config = dict(
    model='image classifier',
    dataset='Sentinel-2 satellite tiles (TerraMesh)',
    train_examples=145000,
    image_size=24,
    crop_scale_min=1,
    horizontal_flip=True,
    color_jitter=0.1,
    targets=['main land cover'],
    num_classes=9,
    arch='mlp_mixer',
    norm='rmsnorm',
    norm_position='pre',
    activation='silu',
    mlp_ratio=4,
    layer_scale_init=1.0,
    parallel_block=False,
    dropout=0.1,
    inner_norm=False,
    patch_size=[2, 2],
    layers=10,
    width=192,
    mixing='mixup',
    loss='cross_entropy',
    head_dropout=0.1,
    init='trunc_normal_002',
    residual_init='none',
    optimizer='adamw',
    lr=0.0024,
    beta1=0.9,
    beta2=0.999,
    eps=1e-08,
    magnitude_pruning=0.3,
    steps=21200,
    batch_size=256,
    epochs=37.4,
    lr_schedule='cosine',
    final_lr_fraction=0.05,
    warmup_steps=4240,
    weight_decay=0.03,
)
Rows from block 2 of a small image classifier, named by matrix and row number. Rows with one number belong to one neuron. Each number is 128 + 24 x the weight over its row's rms, rounded and kept within 0 to 255. All counts start at 0. Numbers have three digits each.
Before each neuron's rows are labels from the 100 images, of 14848, where the neuron reaches its highest value: "lies over" is the class under the peak; "colour at peak" is the nearest of a few named colours to the mean colour under the peak. Only what is clearly more common there than usual is listed. The data: Sentinel-2 satellite tiles (TerraMesh). In brackets: how many of the 100, against the usual share in percent.
# fc1: MLP up (model.blocks.2.mlp.fc1.weight, 768x192), inputs 96-143
# fc2: MLP down (model.blocks.2.mlp.fc2.weight, 192x768, transposed), outputs 96-143

lies over: water (76 vs 11.2)
colour at peak: grey (75 vs 27)
fc1.164:123141135112128093184107128149117128121176150113106196113132104119089117125099128152133152128128092130113156186137104170128128158136174181092152
fc2.164:128116088139108130089128114128076128128143129115121118102128139115137126159128112161116128090128088139134145161128128127151199110124128146122099

lies over: trees (44 vs 21.2)
colour at peak: black (77 vs 16.9)
fc1.140:095188151159145106128201144211141173153100127140125128109129128203121128140157128117145118191156102120132095144133123128137125128121128128114122
fc2.140:133116133113107102125115141068159165121183108125145160128113128148116122104128129131112140132128168101095091122128128172110139114132117143146161

lies over: built area (31 vs 5)
colour at peak: brown (72 vs 38)
fc1.347:135137128140180128131153128166128140128129128128118130128122153146119128128117137169128128099159128174099128089203131128169128097107092136131152
fc2.347:130128133128099144128164128118162122124147132128176128128114142155128128154108124131072221128174114121128137124148166175172128128122172152079122

lies over: trees (53 vs 21.2)
colour at peak: brown (69 vs 38)
fc1.174:128159168128152109128168134149096111126128128129119128099199155170117128128173153092140162127192065137120107115161128111168136132166142141122118
fc2.174:141128128090113112149112159092145130126171086117128132120125148114170131128134153141062145156149164096068128138154128142154123128128139174090165

lies over: snow or ice (88 vs 13.8)
colour at peak: pink (41 vs 9.1)
fc1.494:115128128128128128128147118122094128128186128188155129099123128128107080129128128150131111128104147083148159170165118150127128128128128128128123
fc2.494:128128128135181123128100130141128128128106184128128128157105127128100149120128128128210212128102128161164128128128128128128128128154128093128093

lies over: bare ground (26 vs 5)
colour at peak: grey (55 vs 27); pink (29 vs 9.1)
fc1.467:143097133098128149194087154118169177151157116147135174138126128102137136169088120128145142151119109128100152185124120169154143170182160142114177
fc2.467:144158092152099128103165141128128125128146128128128098147124117128115128140132128158087110107106186143157128128134140128128128097129143100138092

lies over: built area (38 vs 5)
colour at peak: brown (86 vs 38)
fc1.289:168089108113128142133105128125178178144197096167128142145128128108128166138099128138161128154128110128126128167128128167130142145134103128165156
fc2.289:137116171128050161128121128098134128085077128139093128128126107128153155152125108116142128128128186146128110133102125128128103153113128128125112

lies over: rangeland (50 vs 21.2); bare ground (27 vs 5)
colour at peak: orange (33 vs 3.5); pink (30 vs 9.1)
fc1.299:128128125128152123146115138126131094144145136128076150075128128103105128114100128128118176152111142103100124206094109149118076128199173128074154
fc2.299:149200144157083143128154102136132132182160128094128087128128149128108131128128173145097098124116128185128127151164128128175104116128106102093089

lies over: built area (25 vs 5)
colour at peak: brown (69 vs 38)
fc1.709:140124097108163140158097105113170129109164128128094166149160128105137147128112132162099157142151137128128150220137128159128128128155131116121180
fc2.709:139128144128109091095128138119128128102128128150109097128104113128128119160113078128131128128100137145130128115128157128139128140096135128128119

lies over: water (51 vs 11.2)
colour at peak: black (71 vs 16.9)
fc1.278:128128125128128115128128122148128121124128104106107128092152116129168152143130085132128170109128050100116136148128146128110120175144128104109200
fc2.278:093112115114100121125122142134102141080137137162136177128151114115061122120141128103118072135149128121111122109101100128124119112150100120128176

lies over: built area (35 vs 5)
colour at peak: brown (66 vs 38)
fc1.411:115128128127128123128093128128132128128087165107128158128128111128132139128129128128121128079128089128128102128146089128098110099209192075128128
fc2.411:113140108128128128128128123128128128128128125128189128128136128135096158115155128128090132128188128125136139128143128158128128096128128173128174

lies over: trees (84 vs 21.2)
colour at peak: black (83 vs 16.9)
fc1.44:085206157162161137147166144165128135151106128132115127119164128180117139130162128103135134193169091165137111177128128144128128128157128130128139
fc2.44:143128130114128119109110134066150145115194112128123144124128128128128124108138128128128141156128182104117108118123128171133128121122126151145169

lies over: water (70 vs 11.2)
colour at peak: green (28 vs 1.1)
fc1.274:110105085116095128154110112137127118104106128128128157104096100106128128147098124128113145193074128140111097216128107135128105150128145088132126
fc2.274:159128128128128136128166181152169128144128095127128155113206158106128121149147124160119163128165118142111168128173128097128175136128094167128128

lies over: trees (50 vs 21.2)
colour at peak: black (48 vs 16.9)
fc1.703:104134155125128128128174155123128095127190128161168148163128128128152143128151128128131175128169091128157143128107152128133152175095149187170128
fc2.703:120107099114136161171110128158086127095102128108098204125090157101128112088097128101128088128058128134128128114066128127114078124138128099102122

lies over: water (36 vs 11.2)
colour at peak: brown (64 vs 38)
fc1.300:136104164098128128138128128171099120128081105079128132128114096154107128173128128155156128098128077128101132126140128101128128114128128107160164
fc2.300:128128120103128078125156124150128141116128194128128096128113105166120136140149115101191176142087091111165139095091112157146172076164128128117169

lies over: trees (56 vs 21.2)
colour at peak: black (49 vs 16.9)
fc1.560:112193151157122103128175132157128128143098128084123128128128114183123106120165128148120103168157124128149122128128134128128128128170153178099115
fc2.560:141128116128105087082126072068131160149133101128112138129128128128125168128161117133129128109153157109128128125128157128122128089128128162128128

lies over: water (79 vs 11.2)
colour at peak: green (27 vs 1.1)
fc1.629:128128135102095183135142141145133141128107128128128090128133106144152106167135124224130183142154128128165128144094128101128128169128107175128128
fc2.629:129130144090157083107104128080128128170092176143145157134183153126128095114117133107049128191097109128098128119122126143128125110117137100130128

lies over: bare ground (73 vs 5)
colour at peak: orange (37 vs 3.5); pink (34 vs 9.1)
fc1.719:128128128128164163137128128139119118128171110128135128123162138128128108146128159086135184147128121131128107166132181073128116162128128128151164
fc2.719:172155162128147124107147128142106115158128128128129143128128128117151133144080143128087043144108100128161159100148128129128128172106128097154067

lies over: trees (70 vs 21.2)
colour at peak: black (94 vs 16.9)
fc1.63:110195128171128107122183132140120131128100123128104110128128122169093089112128155169114121111128159128128116128096129128128126141129135172108123
fc2.63:132155103125128039128128091074128128113159128188128128128149182142128173128128142153128128128128128111146128128128128165099128094105128128160128

lies over: rangeland (62 vs 21.2)
colour at peak: grey (58 vs 27)
fc1.173:128128128136128128128139179133128127188155128192167158152128145138134153164138177066128171128156128148128157128128173143141149153118125186128128
fc2.173:160128121128128174115128128152096152086128107113128128128128157128128118105086128128014087128067148128128128094067128128128095141128124128123122

lies over: rangeland (63 vs 21.2)
colour at peak: grey (70 vs 27)
fc1.198:128128174111151155109112146104133128148175094128114128128130128128128128128128159171127243128147116128162157128090128145156099128128129140128128
fc2.198:145128128128128128142128128078128128114128128089128139128096102084068141128108094128151143128087151163128156128109128168137157119166158103092146

lies over: water (51 vs 11.2)
colour at peak: black (86 vs 16.9)
fc1.573:113128118168128128100110128128138139128167129081128114118080099123085103128084128213121182154091115128128125155128128109135117160111163140079097
fc2.573:136163128102128057135094096133119106069124149143132130128165184091128126143151098108175103128170128118128114128082086119110119094116129099129128

lies over: snow or ice (36 vs 13.8)
colour at peak: brown (79 vs 38)
fc1.269:128106119128128116128128128127105128089128128147128128110125127128112128128128128145174128110128128128106128128121090128128141123161078076110128
fc2.269:158128126133139125128145118122203128128128128128168102138128109152114180165143128128157207160180144128157161133167181128163166128128128128136128

lies over: water (33 vs 11.2)
colour at peak: green (48 vs 1.1)
fc1.679:095128182166164103158120164142128130171128148108117128140158128140128128151145112127108152176164138093082155157156134139124159194134168197082153
fc2.679:110128109131096097139107154128102073146128109135156111110135123108146139142142086146146117101116128128186128123104168128128117102102094128136094

lies over: trees (69 vs 21.2)
colour at peak: black (37 vs 16.9)
fc1.260:125133158126128097128132149117128121128128128118076128120193128151128120128177128128128201142185100088112128164133128101127157203128128183141124
fc2.260:133115138105119109128066168063129128119158115099153156128129162071123133128183099127113139128178123110063129128120079138128128131087146159084137

lies over: rangeland (45 vs 21.2)
colour at peak: orange (47 vs 3.5)
fc1.449:128107128128132128128128116123154128128140104151128161126079106128098124128128128128128128128113141123147154220128142118135123128146128115128128
fc2.449:128113128128128192128143128085128128120126128128128128147080154115128128155099156161129128158128106117119152169107124128166152117094158128128172

lies over: water (72 vs 11.2)
colour at peak: black (42 vs 16.9)
fc1.767:100158159157155128136100139145107110091125099105114128084166106152110093141152124178119198135159128128129121153092101100128095197109121132110122
fc2.767:129158079147119104141087151095159098092136128183128128095151160047117094128171128135128168128190161083118112128089091112128134111096107147092128

lies over: water (40 vs 11.2)
colour at peak: black (48 vs 16.9)
fc1.68:115128128128142177183124113128128128128117128148158074078117104127132128124117124128141128110128075075128128198142165081119128202105109112121175
fc2.68:155101184128128097113086164117128147106128254128128177128081128126128148128128128128169128128117142128128104128127144155159126177128147128152129

lies over: trees (55 vs 21.2)
colour at peak: brown (87 vs 38)
fc1.249:101120165128128128165128168128128128139141128165128128146176167152128125121157128086128185111189128128115127128137134103128128173128128174128165
fc2.249:128128153067136171128146143134128128104140128110128143128128162128110105128128119130020069128105092128115128103128171130128128144113130100105132

lies over: water (34 vs 11.2)
colour at peak: black (88 vs 16.9)
fc1.107:160172128128143106128149128192128128092169086157140147116162133165128141117143148140128118131128094128157102128121128128152087128148128105146146
fc2.107:114134080118114107164107144100136119128097125138104128128129102128142160163097114129142134128127153100128145164129103151141153128128128154158160

lies over: bare ground (34 vs 5)
colour at peak: orange (36 vs 3.5)
fc1.438:119183163128128088133122126124125143156171145128128128098128116137108118128104152149143212143128151122127162134140164155162128142197137197089128
fc2.438:175128103099128128095128093076155118128149128061128100128128120128128171123162128158107149137192106128128128119143141165178149087128128108137128

lies over: rangeland (43 vs 21.2); crops (37 vs 17.5)
colour at peak: brown (96 vs 38)
fc1.99:128127169128129128128148145157153175164107128122138128119108128159135128115125155167128128206119152110128100172166111142132109151124169149128142
fc2.99:121111135160120090101128149104104129144152167120178109116143086110103094128128064128185098112113078153128144156116128166107128095150126099128104

lies over: rangeland (43 vs 21.2)
colour at peak: black (50 vs 16.9)
fc1.671:128128128132164133106154172177165178128184099158128128096128128128128123128130148128123222136128123101126114128128136128128128128128072099139122
fc2.671:085128128095128198153157128121128128103076176156128090165125104134128128128092128135108117156060175091128116090109128128064150126133128128171177

lies over: bare ground (37 vs 5)
colour at peak: orange (33 vs 3.5); pink (27 vs 9.1)
fc1.142:128059120148128128210109161128128128145146128189128125128073128128089136128087138128128128152128149128145093166139142128128128149128140113141128
fc2.142:128176156138128143088169144128163128128120128128137147128128175118128153128128128172107128150149128138128203128156139128128117155114094154128108

lies over: rangeland (51 vs 21.2)
colour at peak: grey (71 vs 27)
fc1.136:128128177128150128134128128134162151176092128145119128128162128133128108128120198128094164128128146096129128166103111152137105165150198118109128
fc2.136:128150104128100128128116128123139128128118179097117096128112110144079121128138138128118073128094131154128108172128128172088144115128128098128135

lies over: trees (43 vs 21.2)
colour at peak: black (64 vs 16.9)
fc1.41:128192197124134112147177132145107101110101095128166144130151125197151139148158160128117100128172128140152119128120118128169120128143144128161128
fc2.41:145169096128076078116149127132149132097138080146081152097097068157138128132109139142093132158128205106129111124111128128135110106115085128139096

lies over: bare ground (59 vs 5)
colour at peak: orange (61 vs 3.5)
fc1.180:091150097167128121174100118128128093111150115105086162091128128105128128126100099091128155165128121148112113166095156128090128150213181128080139
fc2.180:143169167127128128128189115110130128211132107127142141173085122121142128121093181128099089128087115152128147128153136109152094152154128117128085

lies over: bare ground (40 vs 5)
colour at peak: orange (53 vs 3.5); pink (27 vs 9.1)
fc1.168:135156186128128128128128161128128134170175138140128128128120148112128128128128126128128255129116120128128128124128197128130128128166141128094128
fc2.168:128128152081060140117128071083124138128130153128128124128128174137124128128108128161128128144069128128140126129128122128139170114097101136100128

lies over: bare ground (39 vs 5)
colour at peak: orange (28 vs 3.5)
fc1.58:150160162103128120148134166152163138175181132112128128128099103128094128128128135145133255108117128100152154157128155128140105149137126154111108
fc2.58:128123096128128135128088117128093128128128114084125128137128115131109156159115117168128142131139121116128140095097101128128128095116128136094156

lies over: built area (26 vs 5)
colour at peak: brown (68 vs 38)
fc1.162:128091095128128128143128125163165128158163078169121128078110101107128101128106128128128128170117110058128128172128152128128086231128128128128113
fc2.162:128194191128163128128128181143165140100156121128132198105130164128128128128162133157093157128098131148114137129128118126147129175112077128179109

lies over: bare ground (47 vs 5)
colour at peak: pink (63 vs 9.1)
fc1.15:128139183088114123128131195151161128168146145128138131159128128128128121146119128212115255097128127081128141128145154128128128167107140155128125
fc2.15:114128087106142129111123136128048128128123105106128117167117128148098099128134101172142094144090123115142128107107128128128127066112140128132109

lies over: rangeland (55 vs 21.2)
colour at peak: brown (77 vs 38)
fc1.364:136171181128166107128135143128128174181128138081114128095157136141112103135128127164128196108176108118141128091128128115144128128128128128094138
fc2.364:135158144073090106096103075121128146128116139057113128128143081128081128124114128128130150128152111146121112128128128194146128092128132110102128

lies over: bare ground (48 vs 5)
colour at peak: orange (40 vs 3.5); pink (25 vs 9.1)
fc1.343:128119124128118121128127167128168159176151149128128128139116119128139151128097128133102110191081134132093151154163141147128128140187160137110125
fc2.343:097128108166128112128116159128112117096128128132128104128148120128128097142204107128128125118169128132128128127128139128128128134092119128127137

lies over: bare ground (50 vs 5)
colour at peak: orange (90 vs 3.5)
fc1.19:128138170128128105147128174132128121172149128126126145158105109128128127119107128128134172128093128100126171167130170128114126144179167128128121
fc2.19:121148133117128124160150099104138149110125158135128128121128157137128128149178128128103128128128139106138087160128113121156128128074128164128128

lies over: trees (78 vs 21.2)
colour at peak: black (68 vs 16.9)
fc1.115:128176163155128103108174136128101098119128128112093120128184162150110106118179135121128255109184150095118131128138123095146155164133123167144110
fc2.115:128128128105115104144108184102128128128141117128144129115128142080168132139137130135100128169168117058066154128128103128198153129100111163070138

lies over: bare ground (30 vs 5)
colour at peak: pink (49 vs 9.1)
fc1.317:136088148109128128147076130128172161153157118128134128150106112101147163147081097155120117148117131128080165136145138157153160144152136149123170
fc2.317:103153131117112103128147126128122100090129134148115089137142098128128107156128113128088117115142181128128104103117143121128128107113133128159115

lies over: built area (39 vs 5)
colour at peak: grey (71 vs 27)
fc1.59:128148098119128157128129134127127096128090103099082128114178123158152128139136189145106156142155160144148165128128149128128160128191128128102128
fc2.59:126113128118128062128106126135128184155128128128207157112105083151110100132128090158128075128096097091119120128128153125087128128126100147148120

lies over: bare ground (39 vs 5)
colour at peak: pink (31 vs 9.1)
fc1.571:101082110097135128163090134129125123120128128139128104111128111128128114138081128128128167168101136128125116200128138128128112169138128101128200
fc2.571:128128139128128103128186166161119128162128133136113130143128139141128128147128128128113082128101084116154158120186128142120128158121128102180073

lies over: bare ground (31 vs 5)
colour at peak: pink (55 vs 9.1)
fc1.368:110128096128131128193111108128128128120166128128090150124143128105127122159130128113128128150144153109128124212128128128139128211128141147110186
fc2.368:172128128117128107106186160170107128154128105125141087128128134128128107128106098145118144138128128122128128089165116137128163128103095090128097

lies over: rangeland (55 vs 21.2)
colour at peak: pink (26 vs 9.1)
fc1.386:128162128183181128098145164086116128128115128122096128128145139106128128126128125128102118128128157127114128100128128120128100100128128168128128
fc2.386:128181133121137144156128128128085128128128048102128075128128123128128107128099128128128128128156181138128128128128128161111128152128185116128128

lies over: rangeland (51 vs 21.2)
colour at peak: brown (72 vs 38)
fc1.627:128128128164167127043128128132099147098162092123097080128128127137095103120128137128137128115128116128128120103128141128140151155132060128128069
fc2.627:085128128128128128152168128128128128153128128128156128138128128124128115160131128128194128128112128140190128128128128128128128128128145122120128

lies over: bare ground (32 vs 5)
colour at peak: orange (33 vs 3.5); pink (26 vs 9.1)
fc1.432:110128100138128128170093128128128109106152128128116147085129128106105109141105119096128128182111123134118105176114144128108087168211161120091174
fc2.432:128152185141128156139194143121129128210145128120128145155114145138165128128093160153089083142128128175123129133128128128157128128123128098121067

lies over: rangeland (47 vs 21.2)
colour at peak: brown (70 vs 38)
fc1.237:140097128079096165084128190107098153158140128116128087128108128119163114111079172189110232131082129106146128128128118128125097106111105128128128
fc2.237:128128134100133128116121128060069126128128145129160075128078097116128120120118128128128128128046118105121127128076128128105158090142128128088102

lies over: built area (33 vs 5)
colour at peak: brown (80 vs 38)
fc1.735:128129128109128132128128128126128128094058117096085162128164098107149157118129068128128172124128063128128128128128110139128109095178179104100128
fc2.735:110154079128128153128134128133138116099144128128134129128166121126089152128166128128097116146128128124115127078128102128128145128158128128154174

lies over: trees (49 vs 21.2); water (32 vs 11.2)
colour at peak: black (92 vs 16.9)
fc1.383:128113121128128128080128128128194125151041128076128065128128128116128073128108131166128135128121128134128133128158128090155111128091128128084104
fc2.383:128070136137150123125128086128128128128128128128155101128128118128090128194116137088220045120128160141128087128143128132118165088123128128128128

lies over: rangeland (64 vs 21.2)
colour at peak: orange (47 vs 3.5)
fc1.309:128115128128117164128148106136128141128102128154135128125128128114128128128095114130120182128128161128128137128141128093092128128119074151110086
fc2.309:107128128099168128141128167125128156128142180135128135142127128125057118183113207121121057155132091118128093139166186128204128147122109128123081

lies over: built area (26 vs 5)
colour at peak: brown (64 vs 38)
fc1.346:128081133130133196111128128101140157152182128128128107133098098091158128128091113161163128157128128145128164156121171128122126143130128128128144
fc2.346:128128128101116112112097116128070119095107128145128099157128102128128128102128128106138128142077128127128110119128114128128128131128128126128112

lies over: rangeland (54 vs 21.2)
colour at peak: grey (60 vs 27)
fc1.546:158107124117104149128123163122159176173134131121126128142101106121159148129085162168100123173090121154122145137165149145138137128153157130123128
fc2.546:097128081146128109143128167114110093067136172132126076128128111103127097128181091169128128097117147135128098121106134128125137101107128119141133

lies over: rangeland (53 vs 21.2)
colour at peak: orange (31 vs 3.5)
fc1.406:118140156132100177128137128128140118117146134155144170128136128128128152158128144103152164189138070126130128141128153129150123180162128157150110
fc2.406:152139128105130206138128128116113165094128128108113185128127127148113128088128104141071128134062155167107123086057151159128126128131052128128130

lies over: crops (53 vs 17.5)
colour at peak: brown (64 vs 38)
fc1.446:096150137129095114128128152114128128169128121128113142176128196156156117102146096138063115149106142094106117128152157114076128128125178124144115
fc2.446:142128176104130128144093128128138121115081113107133060128123111128145148090139150132091146103128139155126111145149095113155098130094128134131148

lies over: rangeland (45 vs 21.2); crops (37 vs 17.5)
colour at peak: brown (70 vs 38)
fc1.92:129128118193128128102128128108114128105128120106074083137128128098104110128128098127128082207128161189092124128128113120180119128128125101116101
fc2.92:145076160128153141128127125128128166160175128159184054128136146154128122180128139128136128114126119128188128128128128128128164126095182146125117

lies over: rangeland (48 vs 21.2)
colour at peak: brown (68 vs 38)
fc1.541:145107167125128144128096152119148163160128128128142118128128128126128128129106137168106125181123128128095134128172135161148128135171174182128123
fc2.541:128121128129119095079114142111120091128137169133134098098128100118124119128159104182150119086133135137128146128130128139120128058128136092144112

lies over: water (36 vs 11.2)
colour at peak: grey (57 vs 27)
fc1.307:128156138128128097219128121161162128122147092141125202128112128146128110128135126137128175128182135073128128186128121150128148155128124173102166
fc2.307:128128123130123142086154128081128144137167128128188121156105128154109128128128128156175128119128091128147128120134157128177201128103128130144128

lies over: built area (25 vs 5)
colour at peak: grey (74 vs 27)
fc1.753:133128113115128128163129137155142153164128160109144128102091096131142135128096154232124128128086128128128131145123137128106128141100136172129140
fc2.753:147099080101131098099094107108066128159128168128121147140128171105147117089128105126128104127110089128096128128088128109150149128128144128124153

lies over: built area (47 vs 5)
colour at peak: brown (81 vs 38)
fc1.4:136110128088116134149080128111166128128186102157118156128145115092128144128096119145128140162128128097117128184127128159128139164146132124128128
fc2.4:124129128128068137128128104098128096110098112148069113137128126119164128157131067120115128136154174139117125128129157128128128158129152114128116

lies over: snow or ice (62 vs 13.8)
colour at peak: grey (61 vs 27)
fc1.232:189115093133118111128113094110147170156176095121128161142097113098099105179122076144170118134135092127150178120172150132109136114143134160145131
fc2.232:084128168094105128108133087145106129090093128139128128110142098167128128088128128140160144108148154215124074097104128101128128117118128128128139

lies over: built area (38 vs 5)
colour at peak: brown (80 vs 38)
fc1.519:128128128106105118159072128153128128111073086112100149107135110128128155163114099142124133132106078144093128123128106137124131114162128085104128
fc2.519:111128128120112134128203172144128096128152137168144128152190139170087183121202124117128155128166104128128155075128120128128128115134128167167180

lies over: built area (31 vs 5)
colour at peak: grey (69 vs 27)
fc1.618:153140092128133160128140114138128098128076096095089133097128123170141114128128182152128117119151167128128162128147139128121166088165154128093128
fc2.618:128115128148115062159128112122108128150132140104198133126106089162128097143128125128130100122110121093128133126128170139106128095129095152148128

lies over: water (73 vs 11.2)
colour at peak: black (65 vs 16.9)
fc1.7:128148084109128166109148128122122128106162135125107128100152125128128105116130143185139134092128118115162128128089182119099122117137103111123128
fc2.7:138113128126085104144070150118099102128100154096154129136128118094176111123109117086102118139089095149096128128128120128143119116153128136119128

lies over: snow or ice (59 vs 13.8)
colour at peak: grey (62 vs 27)
fc1.166:128175128160135128128130149167084128156128134108104159132172151174119082128135120126095085128127128181133131127174149119102122101156213165128128
fc2.166:128128119127112128161128098120192128171157103102153122128128086168106163136086128128175138149131191128128161128167177172128128128128111128128204

lies over: bare ground (29 vs 5)
colour at peak: orange (37 vs 3.5); pink (37 vs 9.1)
fc1.744:115128120134128128152120159128128112143155112128102166115105109134112139131090128107130157211101132128121126204128113125100083157198174153088128
fc2.744:128135161136101144128143158122109123184139106097128120128122110110123119114113137152120091122080105184128128153149128105128068115137128102086082

lies over: built area (55 vs 5)
colour at peak: grey (74 vs 27)
fc1.714:128128132124128128172107137154168128126138128171172196128128114122124138128099131126174128102081124128128128139128128125082128119128128128128152
fc2.714:165186181128151105128173121128073128151135128128158128158128126158130128142128144173116142128139128139162128128155157128181148148128128118128117